Rows from expert 11 of block 3 of the encoder, named by matrix and row number. Rows with one number belong to one neuron. Each number is 128 + 32 x the weight over its row's rms, rounded and kept within 0 to 255. All counts start at 0. After the name is the row's rms in percent of the matrix's.
# up: expert up (encoder.blocks.3.mlp.up, 16x384x192), inputs 0-38
# down: expert down (encoder.blocks.3.mlp.down, 16x192x384, transposed), outputs 0-38
up.258 166 [116  66 125  84  62 134 126 102 157 122  81 116  97 115 133 133 161 147 117 142 136  87 120 109 145 135 101 130 129 162 126  84 126 152 175 138  83 146 163]
up.259 067 [120 205  82 187 171 149 123 111  81 147 120 219 141 121 208  94 131 124 145 105 158 163 123 163  85 122 118  71  51 138  97 127 140 121 121 110 101  71 157]
up.260 106 [133 101 117  97 119  82 125 100 162 186  85 128 158 158 142 130 148 137 143 107 172 155  71 136 137 118 151 157 117 131  73 118 148 161  98  74 158 113 108]
up.261 112 [100 131 119 148  96 224 125 149 142 119 127  93  89 118  80  75 157 178 106 145  91  85 161 148  88 143 108 142 132 124 169 175 147 119 127 130 139 101 197]
up.262 066 [189 110 164  67 112 119 148 114 135 149  97 179 112 147 149 132 114 176 176 135 142 128  98 123  96 133 162 197  79  50 127  75 114 126 119 117 118 141 143]
up.263 073 [138  60 117 125 133 101 142 140 168 176 121 145 122  92 102 153 106 169 133 145 182 200 140 155 138 119 160  95 128  94 121  65 184  65 152  97  81 129 133]
up.264 166 [129  68 138 143 114  98 130 153 130 121  84 122 160 135  97 130 163 202 112  89 160  96  97 158 133  64  82 108 124 114 151  91 164  91 121  77 127 139 169]
up.265 068 [133 101  55 185 103 155  91  84 109 105 114 123 153 183 101 140  81 100 170 172 144 159 142 147  61 161 130  93 137 100 143 127 141  94 138 172 122 137 111]
up.266 139 [ 79 133  84 127 196 132 157 106  65 144  89 153 203 135  63 166 152 246 131 153 169 133  97 122 110  66 144 169 118  70  86 163 158  79  80 138 152 156 156]
up.267 101 [176 164 172 105 122 117 136 163 103  94 117 128 161 110 132 154 134 126 148 136 118 154 115 149 134  59 118 102 144  85 159 160  86  77 135 135 134  98  75]
up.268 065 [100 141  88  66 111 141 112 121  61 162 149 136 190 143 105 121  88 174 119 101 178  80 122 113 158 103 144 213 106 121  68  75 104  83 173 138 127 199 128]
up.269 085 [105 139 152  76 209 156 128 152 130 144 123 107 159  95  44 201 100 208 197 131 152 129 141  89 106  83 160 158  78 113 121 149 107  68 115 122 133 174 163]
up.270 106 [133 130 129 172 115  95  74  77 192 125 132 120 157 178 133 108  99 129 113  55  92 113 168 134 134 120 165 146  95 128 123  41 106  84 142 126 192 114 143]
up.271 082 [138 105 141  86 144  86 149  51 122 120 116 134 169 146  86 170 118 147 137 102 149 148 117 101 139  87 163 110  72  97 128  95 135 164 133 124 183 172  97]
up.272 116 [136 115 105  94  74 130 179 144  73 144 125 118 135 124 140 101 167 108  86 195 198 163 110 145  87 143 111 205  82 132 109 172  80 156 160 108 112 195  98]
up.273 067 [128 146 139 126  67 144 156  84 138 130 120 147 148 166 153  77 145 128 113 106 121 194 116  89 138  72  91 122  97  78 130 144 132 113 110 164 138  54 142]
up.274 062 [121 178  94  86 193 155  89 138 157 101 136 158 100 107 118  83 118 219 119 111 143 182 144  91  93 144  94  93  98  61 117 108 142  74  83 138 145 135 122]
up.275 076 [115 133 148  97  80 167 116  69 175 189 135 123 130 159 168 107 145 150 143 155 161 133 126 101 168  64 143 183 107  99 103 104 152  70 127 117 179  62 144]
up.276 098 [ 96 152 103 169 121 167 144 145 135 131 115 141 106 136 149 110 128 109 155 123 157 103 117 120 194 156 146 110 119 131 124 152 106  70 131 157 140 105 129]
up.277 131 [121 138 109 156 123 170 100 175  91 129 112 129 174 126  91 167  93 142 113 127 163  68  94 117 101 145 141 123 143 134 124 118 144  85 180 151 136 160 111]
up.278 095 [166 101 111 156 110 118 108 169  91 108 102 104  71 112  84 115 164 135 123 117 132 187 133  86  96 107  84 169 154 167 113 116 146 150  68 118 128 127 149]
up.279 106 [125 134  80  98 171 139 134 163 119 115 150 119 102  87 156 102 150 166 100 105  85 141  89 146 143 116 107 172 113 138 107 130 154  64 117 142 125 105 188]
up.280 062 [128 151 183  95 113  96 130  83 136 146 175 159 114 132 140  86 115 107  93 137  87 134 146 153 120  76 131 164 112 138 182 157 112 163 115 115 151 136 172]
up.281 101 [111 169  48 136 140 127  97 191 122 158  83 140 137 138 102 170 149 141  97  78 126 193 107  55 184 119 152 140 135 120 144  95 134 103 121  80 137 200 166]
up.282 057 [111 124 126 212 133 139 115 156 101 137 151 138 144 158 103  95 114 130 207 124  88 107 121  66 136 147  96  90  87 113 134  79 123 130  99 106 196  94 155]
up.283 086 [162 113 163  95 147  94 175  88 167 116 120  82 158 113 124 106  90 200 101 123 110 167 136 127 141 126  82  75 151  89 138 109 120 161 130 140 123 103 116]
up.284 075 [130 120 154 140 130 103 155 179  97 127 150 140 116 135 190  59 121 117 130 110 151 101 149 105 136  54 117  87  79 130 105 163 118 135 152 179  67 158 140]
up.285 075 [134  87 134 169  58 146 163 137 110 139 112 164  95 101 129  82 216 146 116 107 127 162 157 152  99  81 103 124 131 147 122 121 132 114 182 159 118  68 149]
up.286 093 [139  87 117 175 122 135 183 101 156  84 106 139 150  98 167  81 134  76 129 135 142 193 176 143 123  99  92 107 103  72 150 243 154 122 119 130 101 117  71]
up.287 061 [105 143 127 130 185 137 137 105  91  86 107 112 135 126 157 154  84 149 168 147 147 133 161  65 117 170 171  65  91 122 122 100  95 136 132 140  90 130 144]
up.288 068 [172 123 124 138  77 109  92 117  92 153  59 114  69 123 180  41 148 156 129 149 133 141 152  95 177  93 164 118 108 110 143 154 153 151 144 137  64 120 112]
up.289 172 [103 137 124 198 115  87  68 155 129 158 127 147 106 133 160  70 111 130  93  94 118  90 165 135 133 199 147 119 129 154 117 149 118 122 153 106 104 120 145]
up.290 065 [ 84 150 120 178 117 159 130 132 105  67 109 139 101 148 164 135 158 112 148 149 120 100 151 107 150 170 112 105 145  60  93 143 129 119 137 159 128 180  86]
up.291 101 [135 111 124 138  85 118 137  90  74 100 168 141  96 160 105 109 120 181 150 106 144 112 114 149  89 109 115 124 112 120 109  96  81  81 133 154 120 144 136]
up.292 074 [147 121 106 106 103 132 120 122 144 225 113  90 136 118 118 112 113 183 163 145  95 130 199 148 104 138 158 134 126 143 149  85 141 131  96 127  70  90 147]
up.293 127 [148 148 153 119 170 137 117  97  93 100 192  91 143 153  90 133 117 123 119  92  96 103 179 155 169  79 129 139 153 107 101 132 119 180 131 113 163 103 194]
up.294 096 [175 103 130 114 137  84 218 109 203 162  68 156 149 145  97 181 136 135 160 182  74 197 115 192  89  80 195 166 171 135 129 178 202 115  98 139 155 118 141]
up.295 078 [ 80 109  81  61 160 149 117 128 178 101  95  88 112 128 136 167 191 138 138 157 139 128 117 166 145  96 144 138 137 135 113  95 111 157  87  72  99 155 149]
up.296 139 [138 145  72  94 142 126  80 142 134 173 164 172 136 142 137 118 159 128 107 191 124 186 143 186 122 151 122 165 105 146 151 119 140  73  93 143 158 149 132]
up.297 073 [108  84 167 100 173 127 174 116 139 119 148 172 157 130 151 181  91 131  88 131  83 134  77 165 121 122  53  71 105 107  67 117 146 129 178 161 134  86 136]
down.258 137 [119 123  86 116  85 172 153 174 146 142  83 144 132 164 119  79 142 107 137 100 111  98 160 114 125 136 196 150  98 129 153 118 115 157 115 117 127 140 125]
down.259 085 [117 166 143  71 104 104 119 155 157  74 167 123 125 178  82 100  88 191 111 147 163 105 134 150 133  86 154 152 138  99 117 103 130 137 116 111 186 142 164]
down.260 104 [ 87  92  94 150 143 181 131 118 153 162 105 163  83 102 158 163  94 146 126 159 131  90  83 116 131 150 129  90  61  89 152 190 117  80 172 163 142 210  90]
down.261 092 [110 155  76  78 104 120 140 127  99 182 139 128 122 146 202 157 115  77 132 104  87  75 169 105 169 153 142 125 157 206  92 101 152 103  90  79 142 123 120]
down.262 097 [146 100 167 163 123 127 112 125 122 122 102  54 118 145 134 121 110 125 149 112 111 169  77 170  98  87 182 111 175 104  88 107  92 145 123 116  73  88 116]
down.263 094 [ 81 128 151 183 146 111 136 172 168 145  64 142 130 159 131 136 164 123 101 109 128 154 168 110 117 170 119 101 105 118 128 109 143 145 152 105  96 134 167]
down.264 121 [140 160 157  80 189 152 149 112 119 120  91 115 149 125 161  67 161 167 111 106 144 105  74 119  96  95 110 127 122 178 115 136 101 104 150 145 141 109 101]
down.265 072 [145 134 146  96 124 106 187 109 131 137 136 127 118 103  94  86  78 149 103 108 105 130 156 165 139 116 143 130  44 182 139 203 167 149 107 128 110 123 115]
down.266 137 [107 141  91 113 157 162 104 123 122 139 138 142 114 133 124 164 162 110 180 126  85  77  91 142 185 150 100  64 130 220 173 109 110 118 120 106  75 164 104]
down.267 096 [131 154 102 158 149 121 116 101 131 124  74 179 120 125 148 134 187 166 147 113 133 140 145 154 137 116 117 175 164 168 128  86 108 148 127 152 114 103 161]
down.268 090 [152 108  93 126 145 105  97 112 127 154  80 178 122 127 166 150 146 134 144 141 204 192 141 133 150 116 107 122 166 103 115 122 143 135  96 147 127 130 118]
down.269 106 [164  81 144 150 139  99 160 127  86  95 116 154 118 133 143 134 125 157 113 130 112 161 135 133 144 121 136  75  79 147 121 112 181 112 123  56 102 170 128]
down.270 095 [112 156 143 169 141 127  67 102 142 123 111 162  36 154 109 136 176 112 108 130 167 155 120 118  89 129  46 160 162 114 159 189 164 150 106 178 121 132 124]
down.271 098 [111 102 133 136 139 105 134 138 111  87 129 106 180 131 150 164 133 126 126 112  72 104 130  94 130 138 128 118  93 123 119 139  77 113 109 103 128 146 117]
down.272 104 [135 122 172 116 144 152 106 150 148 153 108 124 154 124  99  57 157 124 104  55 109 128 108  87  94 145 187  60  72 137 137 166 145 123 135 173 149 124 109]
down.273 083 [149 141 122 139 134 139 127 123 140  72  92 104  74  66 169 150 129 186 122 117 146 124 107  84  98 157 181 171  40 123 128 138 168 156 145 130 111 125 255]
down.274 098 [139 103 113  85 106 135  86 130 152 107  93 106 120 105 155 141 113 147  94 144 123 129 115 109  82  98 130 136  42 143 102 160 134 125 111 103  98 148 137]
down.275 098 [ 74 131 101 141 151 136  80 155 170 120 160 108 137 102 144 175 105 106 164 143 160 135 118 149 129 145  93  94  84 147 147 132  82 135 131 132 116 160  86]
down.276 102 [125 121 119 139 151 185 141 120  92  88 179 124 146 141  99 126 181  69 125  98 122 115 139  74 186  94 125 123 178 164 149  90 129 133  62 114  99 133  98]
down.277 102 [161 136  87 132  98 105 142 127 139 130 144 123 163 122 135  72 124  85 107 161 119  84 181  86 151  86 128 190 116 154 151 130 115 155  92 136  76 153 152]
down.278 096 [108 149 171 122 117 141 102  70 152 148 120 125 152 158 211 177 126  90 122 131 145 139  88 161 166 117 159  94 144 158 111  89 120  62 156  96 108 122 161]
down.279 122 [153 118 140  95  71 164 117  88 150 136 129 147 159 200 128 162  77 116 156 112 155 149 134 114  58 109  88 159  89  96 138 124  79 156 164 183 146 130  38]
down.280 079 [113 164 144 128 128 152 169  62  86 141 117 154 153 119 155 119 155 153 113 123 127 131 138  85 183 120 145 120  60 130  66 143 135 102 110 126 108  91 207]
down.281 091 [124 106 134 173 121 145  74  94 195 110  97 135 117 139 129 124 139  90 107 139  96 134 148 119  94 141 144 140  87  94 105 121 145 186 122 107 147  52 151]
down.282 092 [ 96 163 138  97 101 108 120 127  78  99 146  78 164  99 125 125 144  95 118 122 150 100 190 140  92 122 128 195  66 151 130 108 104 115 114 104 146  99 154]
down.283 098 [101 111 139 117 148 143 139 126  99  84 127  98 198 109 160  75 153 124 112 125  90 134 123 120 111 185 105 162 159 131 121 162 125 159 107 122 124 121 135]
down.284 097 [144 123 134  67 131 132 136 118 147 137 124 158 163  91 106 154 161 147 111 152 113 133  92 120 159 132 191  86 135 148 134 138  83 127 164 125 131 117 159]
down.285 086 [145 106 151  97 154 120 104 103  55 126 189  39  84 128 105 170 102 104 160 124 153 154 119 129 159 141  92 171  17 129 160 150 107 128  99 141 122 153 148]
down.286 087 [ 96 189 130 111 120  97 110 115 141  70 144 140 148 135 124 118 112 140 147 107 149 167  88 182 147 113 145 148 117 139 111  97 115 120 156  71 179  94  91]
down.287 092 [143 123 141 113 103 148 139  87  48 123 115  84  96 130 161 166 151 174 105 150 142 128 113 111 137  96 145 153 159 138 124 142 112 113 105 103  88 108 156]
down.288 092 [109 151 128 134 116 117 162  99 106 131 109 185 147 114 155 178 127 121 139 103 141 144 123 165 168 198 135 149  98 108 132 114 132 100 163  58 122 151 136]
down.289 129 [122 116 149 105 110 161 131 135 132  83 116 156 111 173 122 143 135  99 120  88 189 201 129 130 146 129 138 129 214 106 122 131 124 100 111 150 124 120 107]
down.290 100 [162 132 111  76 128 127 131 154  84 128 146 141 141  99 130 152  93 139 128 112 167 140 115 123 165 143 150 174  73 184 108 159 143 142 150  91 127 120 168]
down.291 104 [164 120 203 153 133 122 163 112 149 110  98 167 118 115  89 152 118  91  96 130 135 127  96 171 111 124  97 119 202 132 108 138 164 155 115 118 162 105  93]
down.292 099 [129 141  68 163 135 156 178 110 116 112 110 173  95 151  56 178 148 149 120 118  89 127 150 158 119 116  99  85 160 167 108 182 151 128 136  68 125 140 185]
down.293 115 [ 77 120  92 113 119 143  58 118  97 153 118 181 120 169 125 116 138  67 112 180 100  83 168 128 109 107  99 193 120 135 107 175 168 129 117 204 120 133 101]
down.294 076 [101  66 138 131 153 171 129 120 115  56 124 124 142 163 113 191 136 118 120 100 105 142 167 161  79 128  69 111 121 139 121 119 111 122 112 211 183 166 138]
down.295 081 [128 114 108 201  73  98 155 159 143 164 118 194  86 133  84 137  98 107 109 139 105 136 155 104 177 109 150 113 126 133 103 116 118 141 155 133  90  87 157]
down.296 123 [149 120 145 124 123 118 152 131 139 108 147  73 115 184 150  88  41  79  83  71 147 116 177 108 144 100 149  64 109 111 131 107 136 123 121  93 171 119 169]
down.297 087 [ 90 159 114  82 157 150  79 143 156 186  76 109 119 116 105 111 115 151  92 105 134 135 132 104 168  97 173 122  96 146 160 162 127 140 148 116 113 103 216]