Weights of a small image autoencoder: batches of 64.
Rows from expert 0 of block 7 of the encoder, named by matrix and row number. Rows with one number belong to one neuron. Each number is 50 + 12 x the weight over its row's rms, rounded and kept within 0 to 99. All counts start at 0. After the name is the row's rms in percent of the matrix's.
# up: expert up (encoder.blocks.7.mlp.up, 16x384x192), inputs 96-143
# down: expert down (encoder.blocks.7.mlp.down, 16x192x384, transposed), outputs 96-143
up.46 071:40 51 34 57 46 45 57 69 33 69 53 69 49 24 42 51 36 54 35 70 33 27 45 59 59 35 57 41 43 35 60 57 37 54 49 50 44 46 62 63 36 57 57 54 54 68 33 84
up.47 092:60 53 53 71 40 68 50 64 45 52 58 34 54 60 55 65 47 48 45 57 59 44 40 54 49 41 71 46 74 54 78 50 47 44 32 40 48 66 48 47 51 41 36 37 62 66 55 42
up.48 094:47 59 43 45 44 55 60 49 40 41 49 46 47 51 63 48 52 73 20 61 36 44 32 47 51 56 66 42 56 56 67 64 65 54 53 61 38 47 58 39 56 60 61 48 55 70 43 53
up.49 093:70 57 36 66 43 37 34 59 32 50 50 38 26 76 47 30 45 70 31 36 49 32 26 64 60 49 74 41 71 55 45 38 49 60 16 46 60 63 46 68 35 53 55 52 63 69 39 62
up.50 069:62 34 53 69 46 49 58 45 53 51 47 46 53 33 41 78 49 36 37 55 61 46 19 60 37 62 50 36 54 55 45 62 51 31 31 51 65 67 49 44 63 58 42 56 33 47 51 53
up.51 116:65 47 52 43 49 29 61 33 53 74 50 62 41 59 46 41 56 78 29 50 51 65 25 46 58 63 40 38 39 34 48 50 71 39 39 57 57 41 20 36 36 42 51 52 36 48 57 57
up.52 093:67 65 50 56 45 45 45 68 57 37 48 55 49 53 58 41 50 62 41 50 55 26 67 22 39 37 49 64 76 42 46 55 55 37 52 66 33 59 52 65 35 55 51 54 63 65 51 58
up.53 097:49 54 27 49 50 62 62 57 54 51 61 48 43 43 46 57 70 51 54 47 47 61 64 44 66 49 54 49 46 55 49 35 43 44 49 47 48 52 48 38 51 53 46 50 60 58 37 46
up.54 072:63 53 63 52 57 33 53 25 52 45 61 45 46 41 66 58 34 64 37 63 37 45 44 34 54 79 46 31 47 58 71 56 62 44 57 53 50 53 65 56 69 60 75 58 53 61 40 65
up.55 155:55 64 59 31 36 55 32 37 53 58 32 53 38 55 40 61 59 38 44 15 42 57 39 55 38 26 63 69 53 51 64 45 40 54 59 68 41 64 47 48 51 59 58 51 61 57 38 59
up.56 080:64 45 72 68 36 58 53 35 48 54 57 53 25 48 51 62 37 59 61 52 38 50 30 42 38 55 60 39 49 56 49 50 39 28 44 47 17 56 51 58 48 46 44 86 43 56 41 43
up.57 088:50 34 50 78 57 61 27 61 46 43 38 42 31 41 76 70 78 42 35 55 49 45 31 32 55 34 65 52 77 57 63 48 50 46 31 59 35 78 50 41 56 38 62 46 60 49 51 42
up.58 060:42 73 20 75 61 49 21 65 61 54 35 63 48 48 55 50 58 28 47 38 69 30 31 59 56 56 70 55 49 36 34 54 46 33 29 67 37 57 37 40 42 66 37 55 46 51 47 75
up.59 138:68 46 72 68 51 36 44 65 58 35 42 54 39 32 44 55 44 56 45 40 47 49 71 56 37 47 56 52 36 34 25 52 55 47 44 75 42 53 44 64 37 49 46 47 72 33 42 53
up.60 070:52 45 51 52 42 45 43 55 50 64 39 42 40 42 39 48 27 31 37 34 61 45 39 64 61 77 69 56 41 54 36 46 33 69 48 70 48 56 61 66 48 54 49 51 81 66 39 53
up.61 081:49 42 47 53 31 57 42 61 60 49 26 54 28 39 44 54 55 48 58 44 46 44 65 51 38 53 45 42 44 46 46 45 48 70 56 59 27 26 52 37 35 39 61 29 51 64 61 36
up.62 103:53 44 47 62 44 26 44 55 45 53 29 48 51 63 59 22 56 51 28 72 62 45 48 40 66 63 59 48 47 56 49 63 38 70 58 51 47 44 52 47 31 40 52 53 54 60 16 44
up.63 085:41 43 58 65 68 48 52 49 30 42 52 60 56 46 25 55 42 50 55 69 52 55 58 56 65 49 48 27 35 64 60 42 49 39 38 45 38 37 50 64 48 64 61 49 56 57 43 57
up.64 125:67 51 50 58 36 50 56 50 74 37 46 29 27 44 47 60 65 59 49 43 46 50 57 41 44 40 38 79 53 17 41 53 74 42 61 43 60 52 60 52 44 37 37 46 59 54 46 25
up.65 071:37 65 25 45 45 54 17 75 33 76 45 51 59 43 39 62 47 41 32 67 52 37 57 58 64 47 66 70 38 50 37 59 41 47 49 30 47 57 28 52 61 67 52 59 72 60 56 52
up.66 065:59 48 36 66 48 66 35 35 38 60 41 36 44 57 57 66 67 45 49 42 60 67 46 52 65 40 69 24 43 42 45 28 63 31 52 52 71 74 33 36 72 63 72 61 53 37 45 34
up.67 098:66 61 38 37 50 36 52 55 51 60 50 42 56 53 63 43 60 68 42 49 68 59 25 51 44 47 79 48 66 60 49 23 49 29 48 39 54 65 51 58 51 57 51 70 75 42 47 59
up.68 053:41 50 46 40 50 57 64 62 51 30 56 33 61 28 60 72 57 41 24 54 55 47 60 52 40 36 56 27 17 47 39 46 53 31 37 34 41 47 55 58 41 37 46 63 34 70 50 52
up.69 172:70 86 67 67 54 35 49 43 52 41 67 36 34 60 43 53 60 62 28 54 27 43 52 52 78 43 51 35 50 45 72 25 51 48 47 38 47 63 48 82 47 56 55 54 42 54 38 54
up.70 097:32 44 44 67 21 48 41 63 79 47 62 37 66 51 52 46 60 46 46 62 64 66 38 43 69 54 47 62 49 61 72 47 49 43 61 59 34 60 51 44 48 34 45 34 43 61 31 53
up.71 059:60 48 61 55 62 30 48 40 28 51 73 55 54 47 57 52 74 46 46 45 54 43 44 35 69 48 62 52 39 50 34 40 61 32 58 39 67 66 41 46 78 45 44 77 52 51 38 51
up.72 054:48 63 86 65 66 52 41 74 53 63 60 55 44 51 33 70 56 58 54 53 57 61 44 69 60 39 50 45 40 66 56 46 34 34 58 22 46 62 79 36 52 66 55 59 63 75 62 29
up.73 071:60 41 71 69 51 28 43 63 51 46 62 38 39 41 55 44 47 54 69 67 60 78 50 70 30 34 47 37 59 66 33 42 34 30 52 38 39 58 55 45 49 69 48 59 38 54 39 38
up.74 246:49 47 48 66 32 56 51 49 31 43 52 27 23 80 51 49 67 48 33 42 62 57 72 61 49 47 53 45 57 25 66 62 44 39 52 59 38 42 47 52 55 47 59 57 66 55 51 54
up.75 079:56 30 68 83 41 68 48 42 29 65 43 56 51 62 56 42 50 49 38 42 55 45 41 52 61 41 74 33 64 60 68 52 45 36 45 37 46 61 52 60 41 44 46 53 56 72 39 35
up.76 089:50 39 58 51 50 65 46 65 57 57 35 58 74 65 67 60 48 59 40 28 64 32 39 36 62 59 77 22 41 64 64 69 61 26 34 25 31 42 38 42 60 63 37 46 59 70 43 46
up.77 066:49 75 50 53 67 53 48 58 60 53 48 49 66 46 66 57 50 32 35 66 48 46 26 45 50 48 78 40 37 76 57 79 59 25 44 28 52 58 55 60 60 48 41 64 57 47 52 48
up.78 060:52 53 37 67 32 58 52 67 41 57 42 43 50 48 58 54 63 62 40 54 50 29 35 42 67 54 94 35 33 48 68 44 62 48 20 41 49 76 44 54 66 55 57 59 54 58 48 41
down.46 081:60 59 64 52 49 46 49 53 53 60 63 57 53 47 50 54 17 63 71 48 58 59 53 48 50 65 31 57 68 55 47 54 55 46 56 73 53 66 41 32 64 33 45 54 59 62 61 44
down.47 101:61 52 36 58 38 65 46 53 55 51 44 54 44 60 58 55 38 38 59 59 58 32 46 50 51 63 70 54 34 40 43 47 77 52 34 45 71 53 52 55 61 43 51 22 51 35 47 35
down.48 098:54 56 62 48 46 35 50 35 35 45 48 74 66 30 38 26 30 59 58 48 35 51 45 50 48 18 50 27 34 52 18 59 32 42 60 44 58 66 45 57 61 59 52 44 48 25 38 59
down.49 099:38 38 49 48 33 40 39 54 54 41 56 28 65 32 52 67 41 65 40 52 52 62 58 44 65 53 41 59 56 38 30 63 45 25 69 49 43 57 47 56 58 54 59 43 41 36 43 45
down.50 081:56 49 54 83 52 49 50 53 56 28 40 66 38 63 54 48 70 53 52 54 45 51 63 65 43 47 37 65 23 52 47 69 27 39 42 52 50 36 66 48 69 45 63 51 34 53 28 41
down.51 109:36 66 44 79 55 38 64 50 33 54 62 60 62 44 49 35 51 60 43 30 46 53 70 64 71 43 39 42 60 49 38 63 57 44 57 63 54 61 44 35 50 51 40 64 60 47 43 51
down.52 100:45 44 31 49 63 62 51 59 60 41 60 41 41 39 43 69 23 57 60 36 61 43 67 60 54 44 36 67 46 28 50 46 43 69 27 50 62 58 56 43 53 36 56 59 49 52 56 41
down.53 091:49 54 46 87 41 48 39 54 64 35 58 52 58 51 42 67 44 55 70 54 63 64 61 53 39 40 44 55 55 50 46 67 41 50 36 67 57 59 83 54 43 39 43 52 76 48 62 44
down.54 072:50 66 61 54 49 56 59 36 39 48 47 35 43 44 41 48 38 41 44 53 34 61 37 46 46 49 60 33 45 55 65 57 32 36 45 79 57 47 70 50 58 90 67 62 35 56 36 53
down.55 133:60 39 56 42 49 23 31 35 49 47 56 48 48 47 49 26 34 67 55 51 62 77 46 49 48 57 49 48 70 62 61 56 43 37 48 66 72 51 33 56 36 51 27 45 39 44 73 51
down.56 097:60 53 42 48 39 45 53 47 55 57 62 62 48 51 44 63 56 36 56 63 46 48 48 48 25 52 46 46 38 66 52 49 46 37 26 31 56 62 71 39 50 52 54 47 62 43 52 59
down.57 106:42 60 33 53 53 71 59 57 63 30 55 33 36 39 23 51 32 52 46 39 50 52 55 30 38 57 43 33 33 48 42 59 79 40 51 73 58 35 51 66 49 58 77 32 42 44 41 38
down.58 075:54 50 56 70 50 51 33 52 60 45 48 41 41 36 57 44 48 42 61 64 52 40 63 47 42 65 63 64 50 59 63 51 66 62 65 64 86 33 42 40 50 16 52 37 45 60 42 46
down.59 133:43 56 40 47 61 56 44 40 35 71 47 59 46 65 52 49 47 30 67 48 53 59 43 63 44 60 55 46 60 62 69 22 47 70 56 35 54 48 34 28 68 48 47 74 29 68 42 51
down.60 079:47 55 30 50 40 43 33 43 37 34 65 46 33 40 40 55 29 74 47 34 37 52 59 42 46 60 41 53 53 55 53 63 48 42 71 70 70 50 44 42 38 70 33 49 32 61 50 58
down.61 087:43 75 35 48 56 63 36 51 33 49 58 42 56 55 62 63 62 45 43 62 35 27 46 57 57 59 43 56 55 36 58 34 65 35 27 41 57 73 51 65 37 46 41 39 53 31 70 45
down.62 099:27 64 30 28 46 57 85 52 60 54 73 28 54 44 66 58 37 49 49 27 64 56 44 61 52 69 46 65 61 72 43 53 57 60 57 47 48 52 27 52 62 60 32 55 56 61 38 66
down.63 097:60 57 68 52 64 52 55 55 44 66 53 58 46 64 14 48 28 47 67 46 38 61 50 56 64 50 46 45 62 69 33 62 52 50 60 78 70 41 52 48 51 73 31 39 55 67 73 60
down.64 113:35 49 24 61 57 68 43 44 41 60 60 80 61 74 49 55 53 50 48 46 45 59 44 47 55 44 34 38 34 53 63 25 39 69 41 36 42 54 69 51 45 62 57 45 49 49 49 54
down.65 077:47 42 58 50 44 33 50 52 58 19 46 62 52 46 44 55 46 68 60 35 46 34 52 61 49 39 38 45 43 43 62 56 52 36 63 73 42 62 77 62 38 44 30 45 48 49 43 64
down.66 080:51 53 30 63 36 60 41 49 47 22 44 71 46 49 58 37 41 42 34 42 58 56 52 49 44 48 61 40 33 59 59 50 37 48 60 53 53 60 72 49 70 62 50 37 35 25 24 61
down.67 090:38 55 55 64 39 51 38 29 58 44 60 73 52 44 58 39 25 51 49 53 62 51 54 55 50 55 34 66 39 52 28 38 52 45 58 69 47 63 58 59 61 54 47 48 49 40 22 56
down.68 064:57 62 48 81 54 39 57 23 36 32 41 40 59 59 41 40 76 61 37 44 41 47 66 49 68 57 52 55 59 55 39 56 50 49 11 45 48 60 56 51 41 61 60 70 60 09 30 49
down.69 167:51 68 40 69 39 45 66 40 34 70 60 58 58 62 40 53 73 55 56 51 27 69 53 41 55 43 56 47 56 60 36 51 62 40 48 43 50 57 64 38 38 43 48 58 65 42 48 63
down.70 087:38 43 31 57 69 60 63 77 39 61 60 66 37 47 52 56 55 57 49 58 33 40 61 60 36 64 39 63 70 31 33 49 53 60 47 48 36 46 64 60 47 65 42 48 44 41 46 54
down.71 072:38 52 52 71 60 52 43 45 43 36 53 56 31 60 37 69 46 65 56 48 52 58 59 54 56 62 63 35 39 63 83 50 58 52 42 66 70 52 69 44 51 50 44 33 37 56 46 49
down.72 075:66 33 55 61 46 54 51 47 31 27 34 69 58 48 36 43 38 49 51 42 50 66 50 50 66 61 52 61 47 58 62 52 75 48 58 56 60 44 14 68 62 63 49 34 60 28 52 42
down.73 072:38 43 51 67 64 54 39 48 47 61 28 35 46 65 54 43 80 65 31 50 53 37 57 53 61 66 38 64 35 56 34 58 81 53 49 43 51 23 44 33 48 55 61 75 43 60 38 42
down.74 181:66 60 54 41 57 33 56 62 65 51 52 32 38 70 53 50 51 59 43 42 63 54 66 64 60 55 18 53 61 48 35 42 62 47 72 40 45 36 57 58 71 42 51 43 39 53 34 36
down.75 093:72 41 40 67 45 71 42 64 43 15 28 58 66 48 45 34 48 60 64 46 69 72 61 38 46 44 59 52 41 51 59 51 49 60 46 27 68 44 49 48 50 37 56 25 58 48 52 44
down.76 090:61 36 35 39 60 34 55 49 39 27 47 45 60 54 53 44 40 55 69 59 40 45 42 53 53 48 49 53 36 82 46 52 47 41 43 52 54 12 54 37 59 49 52 53 44 48 43 53
down.77 074:50 50 47 53 56 65 64 51 58 25 64 67 39 31 45 40 31 55 62 73 52 32 51 50 31 55 41 62 26 30 14 37 49 52 55 81 49 42 48 46 52 53 69 56 44 39 26 37
down.78 082:30 43 45 46 67 45 54 50 43 39 52 44 45 50 55 40 40 69 47 44 45 40 54 41 50 47 63 56 41 62 39 50 54 25 56 55 50 54 44 49 46 51 51 86 37 54 39 44